From a checkpoint of a small image diffusion model: 64-pixel images, layers 14.
Rows from block 9 of a small image diffusion model, named by matrix and row number. Rows with one number belong to one neuron. Each number is 500 + 40 x the weight over its row's rms, rounded and kept within 0 to 999. All counts start at 0. Numbers have three digits each.
After each neuron's rows are labels from the 100 images, of 14976 (inputs lightly noised), where the neuron reaches its highest value: "patch colour" is the nearest of a few named colours to the mean colour under the peak. Only what is clearly more common there than usual is listed. The data: crops of objects in photos (Visual Genome). In brackets: how many of the 100.
# fc1: MLP up (model.blocks.9.mlp.fc1.weight, 1152x192), inputs 128-191
# fc2: MLP down (model.blocks.9.mlp.fc2.weight, 192x1152, transposed), outputs 128-191

fc1.102:435529467448519550554495524472496516513507496502516534547432457435552519422475430512492608502457477512451525533500504517541489510525518456530559529530544427606486549499467629513465511538491443
fc2.102:473480539516453552477501498479488483490459476502560498570421485603388562451548515462500573500518498531485467523524531484462480496538466516557562479470522531592512509464570367483462584499490505
patch colour: black (70)

fc1.470:498494580553470466481520519506484591450481530538437475503528521540547454482542554445483424530533439481523428428548550482407499534460466531460467542404516495492504513497495480485457488449481502
fc2.470:545565595469487504522558523479488594540471463448529479478526519477540519525427510466486547513561542500525426471483529559493512589494437462504448519569475481545508550491483481514402510518512532
patch colour: grey (65)

fc1.47:463468447511455529500503479471558470458491446482528430514497490497523511512529456549488498494443463596480477455410549456515425471517507509587424483566434457470532552509453491494461430556477514
fc2.47:494415531555541502520486488470535514513480529514460453550453493449475503544483508476491494481491525622454499517487534473479468492494494436493392488460543543486444451512479490462484511554494493
patch colour: white (53); cyan (34)

fc1.412:518531503533509496499500524489518546507442495438471533541512502460531557559451523432497497526501500519499580582507466533557508456508516461496490526580518503531507480498523521542487470505522508
fc2.412:512470516385501534486532509460495481489521505451459473487506558474483415490477508533498484513509493499429437444488565487480459527483470502487492510549450533459487524500532504516522462509475496
patch colour: pink (37)

fc1.147:576550460530607460517500459464492518511485481514443546474505476494553484545492450515427503425463522504488531529444506495526561487482462514498602503458550462535487503474533514495456458490432474
fc2.147:518548502515411429493500529476476543492437470504538578464549507521492509527528515481532503565468489502519538509496430465534570445516527491453625527557481504551514503451442483518421526485515441
patch colour: yellow (48)

fc1.751:541500497537493546509503504437538438523461487497452472487540489519567498590522483455502525527503533628544497516482508524465545473532541480470429547519548496523512505478441364534464521502534570
fc2.751:572502503476551509500517486494518521534490485507537468509579541466426520570524554421509530484460455614506483534536483505456500481543515562450431500486445516512508501475501626491485506507475456
patch colour: pink (28)

fc1.625:559489475560512456506461622505505546503507526475491442480507521492521453491467538518511444516487518477488483440419498498503462521499481477461535467550469508475483530504538471473507418479504524
fc2.625:528531535476523532507521383507577590464433478533516490435529493501435457513468480481506472482512451498493500478467502481495454475509457476470505500498486471466473462533464477525389643531527500
patch colour: blue (53); cyan (35)

fc1.62:401501498490484512488514473457474558497545516482494471499478563579407558452491478528543497530510390515510437447468507487569505483516479522511502484549504486557481528526486596435596536503506543
fc2.62:394507467527571485476501506502465483462552461463566432518409471473588534454437521483529490445525463496537433473534526497501516512501477512493519545482516484606492511534498395535497436524503513
patch colour: cyan (37)

fc1.752:489529462542488614469503505563503515539515514528431507501507476468410505487542496499513513461456461519492486482457431457472496462465542537570503493465450501553561481533488498488592548537473498
fc2.752:516558482539471516484490482566498497454482500497547458529471418506598540505443497489493472525445508472517529516471419517435468490495546453456512453509497489532516531540483496491563460422587507
patch colour: cyan (25)

fc1.512:591487514496483385533505475437546453539499532482463548478587478507449483585519507502446487533532509554500508555470473492495463593462516547484461537509511500493476452547512490470417500445558466
fc2.512:506553484523522459543466483453510483515437517533648523526600463492603425505485515475448520481501515542517441509505513521435485496500504449514524448515488521490502516560476504466359496407527519
patch colour: brown (62)

fc1.162:509544511518463438458502496464469550515581473491489609502483556470481449472538490376481512512470430448459505500492520525493480514465474489455501467482436457501470540473588482484521500552491498
fc2.162:466488477458517527505551460547537503465447514495484434474487550519494504511454482553409499494491462477568481470532514510510519525530446484450516505564404563509464504510467464521497492460474500
patch colour: brown (61)

fc1.325:476527512509461498505461588534496383510428474476498470493495492520484457372463493471523554483569526487468487493547497496481518523506528474512490476494503463532466463559466336489475530499502586
fc2.325:491489498539493483479474457465507441502446501515430498570523473500558379431555511432561518536510479529481481489543492525501528527522532521502495521497497518532535492554538620450502462512532434
patch colour: brown (73)

fc1.135:534515522562506496531522534528556524513492512502405533511497524448590436455464497431449490477559528485515472520530527520432469485445488452460497525459534490516485418520504547529501496528492452
fc2.135:553515510470500573504507497535487536485461487543566565521475572547473388417484485435495531491568509502529518498545492529433495492511478524515542486535441465472455437513486483511438471498522516
patch colour: pink (38)

fc1.127:473429466507531565498507510515505504476492558494514502442525418535482530522492573579570535489537506472526508532468526490527531569539492491524496489483579517503423506521435481519495446490522451
fc2.127:542436473535517432485482520516497446469526498491583603553444501586525491456484546559428485513522531485482513506541442490535476574469488490514488504478451516486528491458496523489562506477509468
patch colour: blue (52); cyan (27)

fc1.637:522480459505519487469523521478419539520468519458476477439528493483521474599530440515474476454511537514465496487534593448467466573529518555413567501612504486501442490514557481470475549438523497
fc2.637:491531483516511510511449495495461500529475464503461536518599509510614440541495505463504516525533525508514492544476584481482479524508503468487556493551479531448497550508466530473481546525500497
patch colour: grey (63)

fc1.647:520520518492499526496510414496477514450550510483497482485536484504487489511477463540490496544490572518512455524485496485446525491527500520562588488388520560509456469509462544500523521538489485
fc2.647:459472485497463409501510506453474457521511489468517558446496494447536596575496495526515529433444449430453562550565453519410475543525470497498612525535453476558502547479447528513557547534485524
patch colour: yellow (41)

fc1.83:524526534514486514502494514551527490500424488475492502509441461516500502459502519445430508432497491488451544554443457487476493474492531495511509493474428486495520538523543433489517511502440475
fc2.83:587510527494510616549510520572522509431453494498457547511437458484437484454507485498479512514528486515424513583444417530515547498521566483494494486470513475537469475530444553495487510502528497
patch colour: cyan (28)

fc1.706:388464415452569517466504474531534489510480474521457498478498499470514456491521425493498476542451462507510427407495452471605508518519502491519461485489548541559605569463488493467413527576461498
fc2.706:594503454555523537477531476517515494533591474501417543477467523463553547489454452505473519520549476480541517549516546510426532563509465514539517530486416531475562539575497513550576575486481528
patch colour: grey (85)

fc1.213:503508466496510471521544457553528504514495457551584441555515448482501509510560440510533518477510508523523499461536530513533498499519519558495547484484539452570502521606498518537450564548525517
fc2.213:544492498478504563499525538487526487453558516559433529542517474460433449482530517442521529519521433487457477436519482522565455467485489479505502498486450533546511475508501492488512418549566537
patch colour: blue (40); cyan (39)

fc1.291:534462395529443487496499524482457495473493462528490507481496532478568492522536508549506496490526508492504480523583484446494495548518510560524565453444500386510450534595493523471511469557426487
fc2.291:449463404546441507491517522490560486529447443496496526509512544531594480480493476539472494460471492538551502497461550549482496520490497470485450442553507409474461514434508523468480414465575501
patch colour: red (27)

fc1.136:468501480521524523469490575516483520471487468528511465471488548480489589565442533487420539480432519437478504527527456490451538472589486482498499470475521482479448476461479647531454431533495457
fc2.136:492525484476419527493530488518497530526505512504422506450501623514523620541506470534454539510500500440449520524526456492498552520583470534520478500516447461443524478528526397583443557488496522
patch colour: white (31); pink (29)

fc1.27:532543460477465465531463505493536511476535507475447559445515387519519511466531534542490476524507485522478537526398464489524475486484539467456586455469490460528561488517503484462503555522439531
fc2.27:481450471482503549515477493514479503482427516485431520502530577490661521512493520440486505419509488523612509499545496487520521545517504505458520503490511534454485492496541490489502430511486458
patch colour: black (97)

fc1.261:551502481500482541478515435509461447490542506474510551515534489555434528446595555549506436506563493497510549508470477481550515532484565487531524466508517505535585543506497523494489551520490486
fc2.261:494469502469484477476548512501353525545454485459574488435509597488481512514583448449485488498514492499472509482481527479453498441461453506487480534502491476456476519525443494539492556530472534
patch colour: black (91)

fc1.243:466508466540506469510578493574397562484519521538483526517512501456467476456493515489449455484507487458511450506523505452499540476505497498443513497399531463501469464556521508548463524613483448
fc2.243:535577550489497584408507460500471559491503476536447436518488427526435457429544504548487520494524533511505474548408541490472539517513478546508530472552499482447505495527535481515480531471503476
patch colour: blue (25)

fc1.279:583458572499503449498508489504523468542469492530488547479473484475496469520502507463471460499510514570526477536468475491488458503405517553502471503488521552498548505507475490525469423496489581
fc2.279:649497436489467411542499494472496480528515549509492554510463502505521442519487528444473456466547475508493483530498470529500430504397494480471495534525499479507481481490471484509450547507528447
patch colour: red (52); orange (31)

fc1.370:494434502499497582491421537463459503526479502458625435471522493496526466519517537505491544471534520461571484463484531506481477504496498496472440511466452517456466494522493478492506482502539535
fc2.370:502542504543495448496471515467560496532516546508444417503512421448356464447511559453507486439533520505541483506535520512412515564518557530511506462494485506470505463501544511505464526476500504
patch colour: white (44); cyan (34)

fc1.94:481470626495554525448500506514502545515521425490509470461469629528512472461520541469462600442542565496570464516525503528517568449406487525481491558516458435449490494510470435515530556468491481
fc2.94:495535376516433501518483514486517528484509532575486423450534492528515518461554487527479553583556517488435485503532477484560531510434497540465554458486469502445499522550506574546549461493528508
patch colour: cyan (31); white (27)

fc1.564:475494437486565459475506480467439486525451548560509551486520517429444470460496437532526510561508528568530452500489470528478543490554498484558454519486569566474520551535487456487551518484547500
fc2.564:513479493568487457535555517462477514468494468480546456439499532537524426482539477462486475448481503511574444546505474453516497502503513509530451549451406470529506480531490475446522486492477500
patch colour: yellow (61); orange (31)

fc1.299:583494490460446496467531494430537508496509461491463532512520526532544525554544494492483441457520511495502473592509541477491506540522520466430524525537508511520467516411542503537449438531548448
fc2.299:454449497480467525471496505521482502481514559499485483541541481497498449480474510514488492504507535524498522432485418504503508546499513474449552533498375488512514467553509504491541452517473465
patch colour: grey (73)

fc1.596:467464463529500440486444458510538517468516552514486478500558530471527491462535445519461433534445474517518411402526466451446538543561495482462391512527511472530501548496482546541568451503529440
fc2.596:511537527536553398491543507470563520513542476430523488478526485534494494426532522500423472487495459532575486443467605489479546453531509505514388562528492543538476526487513468488586566525489531
patch colour: pink (49)

fc1.89:552455533552476526503506493483547533517558566435525506515500428531496390473502549498481454515512534481550521443475561463549511494496543521451582440514469453456480489520481531457534485498491488
fc2.89:521533456467531511523525474480477505521480510537374601525384520501511479477575505497503501513607425498583551556511419528494528497492501461545520510440490490469493484498501514488475503487489537
patch colour: grey (71)

fc1.222:442503467524511427522458441510535520452506520513547494449550457515621508483533526562517413592465501592499518502504472512578472493543503558505516554491448474441465529591459470517523518551463515
fc2.222:410479462550478461548479516523529492471425530497552484529458478539321525448518557564490423470564480557522511521543442484509523519534542477542533510516514521404503485590505508508542521490493500
patch colour: red (59)

fc1.461:538509500569504429532514524433483486566493487505400487454585558528525500430559469490576510478521505510509492469481505518533487540511507476517548526479542544483432527472488465470453472434505497
fc2.461:449505527528502417509532470528470536516505487511555511438593570506440480380531494495516505493526493479464512488488506508474420494493477525443545500553525519496484501475486510510455541450442510
patch colour: pink (36)

fc1.199:537471481478511542479525531491473449458494530552578440501528496519539525553447512619584517513552461523430441490503523405530543498539521487465488521524540554483518517464497453515485486436533506
fc2.199:526391533576490414500476486465449457499515541505488467490465441509525542533424562499505484492476488514507550444560489495567480529562482415448481509476493488481462476492451520461502466509512462
patch colour: yellow (30); orange (27)

fc1.560:503495569431431502429459461547463489509494471544571491450439492503461526465524445471455518492485479543547517493420468471450468491532501506523484485500542488422523518456513628500475501491480519
fc2.560:567484450480575474513513517473488481502546467501365554470480510483589516476494471429461493495480482554513461532472474512453464496547500507512497474496505523394513509464534414511543496474494482
patch colour: brown (66)

fc1.682:491526474491492476487529444494426480443477465590556498476480453535532534582473534533529460561609481539471498474551528489479499446518482495561475499526479526497569534528485475494513506471509500
fc2.682:514469530529465521539511540523377510555523471493418473515450519495536491591473489495539457454558512518466532480528500479483519489470490467475435464502531542479514492534555525434522506471456456
patch colour: brown (63)

fc1.6:478489427575531420458451504492495538517524491560490458464507451492516539485464567521515551528467604481556497507536489567480535494553541503452465458503451508470479489521486453441467465480468420
fc2.6:552560504521503451463469477558504534441450541563488495494533404437466520469505512531418534492461493461509475486457507528494556478546532462537579443569510476472444454460467547524575520516460578
patch colour: red (25)

fc1.282:569481453493470525488503559481477508483509408506491495494532494542504532470454521431508547468506508494534438530389503489543512416447526435486582496582491508480517488458481460438477517564500540
fc2.282:554525487506561502476485493520526490478542508420508454493520517476466578493513508451506520497499466502472476567469518497541563483472528520423585458447480465487506487460480516438460537538548514
patch colour: grey (61); pink (26)

fc1.9:473496545514545541569576475508536542479554455533509480588512490470459473480514434557539522417450577470526492471467522484518495506467485543471500507469510468488519550444541479572459513561514451
fc2.9:436472418497472585503563484492541499536499493453508575534566495480481507505530510436507463571482531527582528437453586503449468490487526494463527516545512530446486513448435492477469472504470539
patch colour: cyan (48)

fc1.440:565484500516507534500518496543472562535581485546492410569555590594509480531437473517500563545546506500547505485570461532534503548534486505510500474544483509491486516537504499471498418455553500
fc2.440:572535526496516643499534498521500502492488478497515484508516516535516500479595477599497488494480471537492461594473479476517513476471481503489507544476485517493509516531492479500459528527528516
patch colour: white (81)

fc1.108:579458521475548473490467511466478593486512502484499459492524501539483479586576529512603464459536491605544516504521520489535544532457492507512440509487517466464513475515479546528503496448470456
fc2.108:559468487475459476505451489529489510527466469434538462456544488506566442538554463472494441510543501627500497533530529507506569489461499467488474444499526515509487508526497461500523523458508562
patch colour: pink (48)

fc1.373:550484459551526549449484492495499558508455525537533465469511541518466517563443515517585487451476461480502430498504496483466456507528538491516466484522497510588450403454491566501519509428512504
fc2.373:500486516478535495473526505478546500515480426506484517471528466447583526531492449549548467559502506546549508448508544497424431488507499507469506518510478470604507565475458436517472496490507498
patch colour: white (47); cyan (26)

fc1.759:583497469540428486514506443493503489475435433477450446477545546453511523428482462490569439427459472544509512499461484470464522460505555532495465492527482510443526559469496580504477442510517519
fc2.759:594525502545646483534573552494487490527458504502567463445534495545486542376518495543547448559426476565444517513450505509418471500471483475507464516523505493447439478466479434452481489538479483
patch colour: white (89)

fc1.411:491506563523450530441490509529472479536494544496537520508469441571550495426454548450501546444492499435472564525584540501422450482468558499462482495554471510487504491498538547554564557396512513
fc2.411:478467490428509554500528533506529488502541476503442514511485541405519500485470483467546540540480526471463555477536556516435483531458534544529531473453525473412490482450455470506581378457525534
patch colour: black (69)

fc1.467:468455462510490516505471493502510496540530453536494515542507448447486508491462485512487499521495507485493493569424453504521548450467573548484585476541516477546488507532506476540492555519475518
fc2.467:508489534493490609473499501549544483464503405560592550489559555511479546458531485462518476451510491510497488532449471543521602497500520491500499513499478446582504491502524525533463476457550506
patch colour: green (32)

fc1.446:412443498522523482412489450459549481555517459456483499560532463454456433467550427527506491460519475435530444456455452496554482523495537505528488465476445493541586489498478508495497543607537507
fc2.446:485477507572479556491490482449499455449535483554446492506528528542546447510464486546444498576530504485507507467500465524636442522494484485473489450516560465484505489488537487497512492484441472
patch colour: grey (71)

fc1.106:494471519503493442470522473528476476520477456514474561490464571390487448488467419452470520464506531498502475548507536497509523523501505528441528520475483468513449476545511502556533533561473466
fc2.106:554499557524523466470524524549551447427513469547547449540538556556523443497591479379570549472455484499523486549525507563539503505498515512545505483497455473509511504495543483497548451436510433
patch colour: yellow (86)

fc1.703:459429492527510509434562578504506510497496472539474515442493553509500498478581461524476478489502539516466515440484502510478517505548575485518430542442437518475566480492518469434516482454502467
fc2.703:486507468463504371435428458480491519540536501506487523465477566581509545468524418462495452502555501597427525458598518505571481471526574518503463515511474499504438478543527499500462507510531483
patch colour: yellow (61)

fc1.104:440535513490488572513453492488471574486531400449530446527478477489532531537521514516479495455492508461487510512518516580507502606473513494471475449468538550559492518468575480545536461437497441
fc2.104:501477536522542608478510522522468413503452514508423472501428541509431534518534438512503517523489555453559489523492507541531515426424445533488485517466482419516527492463476522565522544422503505
patch colour: green (50); cyan (41)

fc1.558:494492498535582500575461523535534490502514530585548480509482507548427539510499468494510560506483497484464524452520424505560569516468486572555495491481512529496478544570490504512478560498465510
fc2.558:531525494456548533461558496477483498481434473519520459528474542532414452526458499485521493473536532532509495592472590475532467516523498523506511505517413503476504508519489489482486545516478462
patch colour: grey (63)

fc1.365:473472407450444394464463498473479540509422498497472513463508465527464506561526490449525461528495590541517527534477517569504493519427515571486556493576485515452531476515418486442530510487500463
fc2.365:544493473535470496526483504531568513477613492536546532500503501447475470470471469503544509507459392518493485441563482517541483534554490434454489437524485474503473484527485478470408468502526488
patch colour: red (76)

fc1.372:440557500398510602469473516441555456500530479446595497505478394514496488463473468474545490509430470497483519525462446470611452526552522474480498474564442549548497535510502500515509520525427519
fc2.372:438382448562535577512495498443418463518525498545522466445449574518543471471496498519451488484542497487491537442513486538571479465471516516477493514478541534427459481486486503493456572462490486
patch colour: black (87)

fc1.689:486524505483531514473477502467440545513501509462483475616456549523567470565499482517544505451515512493549494478523501554520534518394473501470513445468473525445474563493544417506496509502502478
fc2.689:454441461492440508468466491521493522515438466532566438617492466507473444582503489432539527578486513497571529509458465545476531513402501505480533517441507451483469427519426547507573465574521503
patch colour: white (31); cyan (25)

fc1.52:534466522516472434493492560507502477517487460491430504516535497461415510523530520482503434556516534537534463472513535554499506493486510514467439477480467490448527493427503419531485444525507524
fc2.52:582489456511526480547495420523510504509514440520574503564477499495628506534520535513521515424534481544557469526517528511553538518515511483487475552506523473448499504402466539483464548519551484
patch colour: yellow (41); pink (26)

fc1.64:541457476519459489518485415517531515518481468441530515502505474549481391410526461556473452458477547546503524544516502452521501522508486503503461473514449499561487559400529497486582404450470524
fc2.64:522499536445518502509527569490496501479499499565445500494546513465517436448486493586502486528503487555479511460468498452506527512500509540503498533467505498538525467437494504493584646468530510
patch colour: black (53)

fc1.572:517481450477517551462490427470483517438541538488565462529510526480522460544471543526498465544533489510473463484474553469563589488494506517480547576519557481443489459455419521506488438352457511
fc2.572:499502522500439408485482536429486444495423467480456424506521561519505463512565451529468481454466513485360477467514519508512580505506471489492553477504457515476478512502491485449427534447448464
patch colour: white (61); pink (31)

fc1.591:519528411542518533483504496528480529455493491505501472509520495448455520660535514525562488490502509502482461497512477506521590487567485505549483437426446503450489528530449347543458477490503441
fc2.591:502531548554476505523464484486443508512512553510437544502516504530533480634567537535553453517523529476511462500498384509554576470508495463526488512493497526449458489541518620600463461513467565
patch colour: pink (44)

fc1.633:454466448558601552540488539505490498502427437477478493548525504448484466444468534560548511419543495445522516502465441463480533467557528470496534440513464507508494594401506590525422498438493487
fc2.633:467513497506395520521563489543449485536483496487599469515566429542446484456511465594504472565538478445528510545478423506465535485484465437458450545493510517534493481417477423533422477473500460
patch colour: white (55)

fc1.283:513499437526411487558555456485525516511483448434521472488511493449482473517543459465499546475465458488498552561481512573553488513515512532476531514548525382487469385498521495459469496533491460
fc2.283:507537535450423510476511514511519558470477521512549424528442467521430532492482515476520478497518477497510509448499462478492500513526464485479479513532423478505514410505515493466522548513499483
patch colour: grey (63)

fc1.58:546479508475478509471498576456554428465532548550510484489515478527501497511482482500530573477537532429530497495468521495621445432521545503589459509494508457443551479469495471520506447445490481
fc2.58:455511495423515470534469545448484495510462512411496474487441479511549550479480481479464454446435490561476464515570445517489561442477525500474496518496491408567529506493493483528500437531505499
patch colour: pink (28)

fc1.350:404516477517454541493524604455473488478433467517473459524484508501557488465483518529568430529460464576537487469513523540467457515468445520583446527464500501518443473514443429547539540596514514
fc2.350:402477499511580496508506408525487474496444490492549501544423486470430467476434460496533399448482513583543511522512439487447422492484493525399411523490547509544479572523560560530570438566505445
patch colour: white (61)

fc1.493:493529486492498531505415535459563489498452484468499467442460545475534458530554521506497491487494510471455509472448449486516484519487510477457510504497531394494524566504506482501499551564427548
fc2.493:462517494449479499481437463470443466468380457485431460496498519555417462512446448551464488507429475501474543468475495498523494530546505516520482480479475474443543518492515500539520449469500490
patch colour: black (55)

fc1.375:510553498565453562508544529536466500423471472465490441515485441523476494422491513509464514444509473513544517482453564492510515489449425476491454479484475487500465504505468518546439492539476508
fc2.375:530528505513563518486506499541503488557452500511486485566493497412471522490504570396475488434489526517538550501483519481521508572532494498518482522497491494487511513462542491556384474442527496
patch colour: cyan (51)

fc1.384:488478509576464474524420527489469513499489454448591414519534509456474476479543537480528531531531516514562444522466520484507519465499526566537484477499484461521534546512487525463559496499454524
fc2.384:528530470440504422493482507493551522547528475488495473568404395527346457501479487431490507552497514511559497534534476503416538541543515539547492507515420492572546498517479514508424478480544500
patch colour: white (50)

fc1.656:533506533528471509506492503484488582493501531469482488486496475588497525510550555489534466494510477532664512476523527510510514530495489538512501497522489513479477504500482481478511534490459541
fc2.656:574544498511536505494481492516505545522535505504522474488511478418494551519511526498488495452493481535737511508517523474510521481522496474477520514500513495475475517476560516457492476506505498
patch colour: purple (45); blue (41)

fc1.171:423487528563573417533496518532537462547458509509485575472509549452464561519524440503437574486528502509473568522462485486517554495470473471497510471573494547520487557474493464462488461499448458
fc2.171:437447459528532442489510480465531508498485536544566515467521394488526607531460540460434493516451486496542521498453474511493485506501536470474489494439469504601458455472502517523496542470485513
patch colour: yellow (34)

fc1.651:421477498440540478495482471475517506444492504524536547482516426464432515502484518390517490518500489494494501548480505533444468536548496517512507443511489566549478473517547521472472544426498472
fc2.651:435506501473419507476463521483468506532502472477495509504503459462569547523518498493541513463502484474504477510494570495427506508505510519552498522467490471589534556495468504501476493453522564
patch colour: brown (62)

fc1.448:479537520532428490462523493465491471477584511559453576475526486527478518377509519479518530558477468502564517436559493511513446497431496517464536442542466428464507538549474512483543499548544530
fc2.448:446522496479537371459512481476443509536515530483462432451496498463502502372502525446536503479532510513558498409495456480515471449460470510452502516538511518477483525502447473479448476559534518
patch colour: red (45)

fc1.408:515493532493488501477450485422535567526550585448470514489507514534533469497565500506521460470545501544563476475491510552509504556497503460502488527473516520440496523529479499481528565462467522
fc2.408:459494520569479525499535514461503474445463514504416478511527515563567501491456423486486506476470528481333490525474504489449506550494490532515491519489502492564485515487477499541482532509520537
patch colour: red (46)

fc1.342:447473536533521526494498553495397481464465499503500467448495530497436451352556493495567456552466448479519457478472444482543538555542512520506486496483460446414475488497503345456518553545531508
fc2.342:493498505485522518552509427562447529498450458526462460473456485516579414331436507528513461472491522498572524501452458506479479461525479508527467501539543533413508530528501624440454397554495477
patch colour: grey (62)

fc1.101:541512495529599513489518418533523540544481594538557504554480487464526481518470504532581496500456518570504466506488487475444510452504497561511490448551493549565529500507462575502469489497494526
fc2.101:563507490531385402519506552438483508560517470506489460547463519559417486561564504543573473564503533531477507453470481489390500479472484470549474532466495519532478456528456409517473509527461458
patch colour: pink (50)

fc1.334:590531463475441524414474472521541477447496492531517525522454432428540482475427467482486515497469512472511501486485504439518489543505497487462481524453457480548474451539522494514497533507503483
fc2.334:485508475533592519528496506501539483616480544505455575438439555560502490493649503470499504508510460527509548479500520479484506547539497518533451511478504484537455458507432496511526519509477473
patch colour: black (54)

fc1.722:483469480484454620433491477540459498497547539559510513449498591561547469528501527458478525521537432518518515509408499576553538495489513475503528528522517491475511459485486523436570514412559495
fc2.722:524536532457476504456540482437480471484450478511399497486546459563635488500495494507497517533445507483460536487531455509492459500515507497485481479534493513559512516503484509538459473479539481
patch colour: red (29)

fc1.67:522520489494434513473475464529569446500475517499431474542500522430502568530476483482463508419551552484507516591479466444516542515487529552485552483518553459538474462456517537474416471527499413
fc2.67:499520499499461489505476468531531508492516567500494499463476482478449430476504546510484499421465500524447535400463540507472465512508481468500501495579508516464495524520489525486564494505493489
patch colour: grey (72)

fc1.328:486479495470477417507468446518482475494577494580542486487477497513505497459504476598515554504529491490516435443533574440489566508491465553488532478455508501418427528503476487484397467491505496
fc2.328:520479503463512479493527521477552448509523514431485467502514580460463465478514493524501492486565464540534433416519589496521532577497456481559525502543488534473444521475507503532495514557472475
patch colour: brown (68)

fc1.344:459485498516461444506511281524535567493499550523552522476485490505483528578497442521480535563496528538449486508460563486511551542517502528529492525533562519600488455508514554459509493465442503
fc2.344:455523486502565467448451684491498464497452518492441538488473452477529531567436532558495524480496530501500450510500606501522510525509517486510476499512479557607529534504547430493521563438458469
patch colour: brown (79)

fc1.79:440547511493442473452521440529515427447438521494538550455493433538576563401482507544523540473411565428538596520484483512502504454475520502510444486467569577558470481541476548453508439519537497
fc2.79:431509523524519444533470531563516511478506531465360559472524546432497554497497521521458488512405486482492505489479506521528507447503484494432529532480510510564488508559517479429528557497499517
patch colour: brown (60)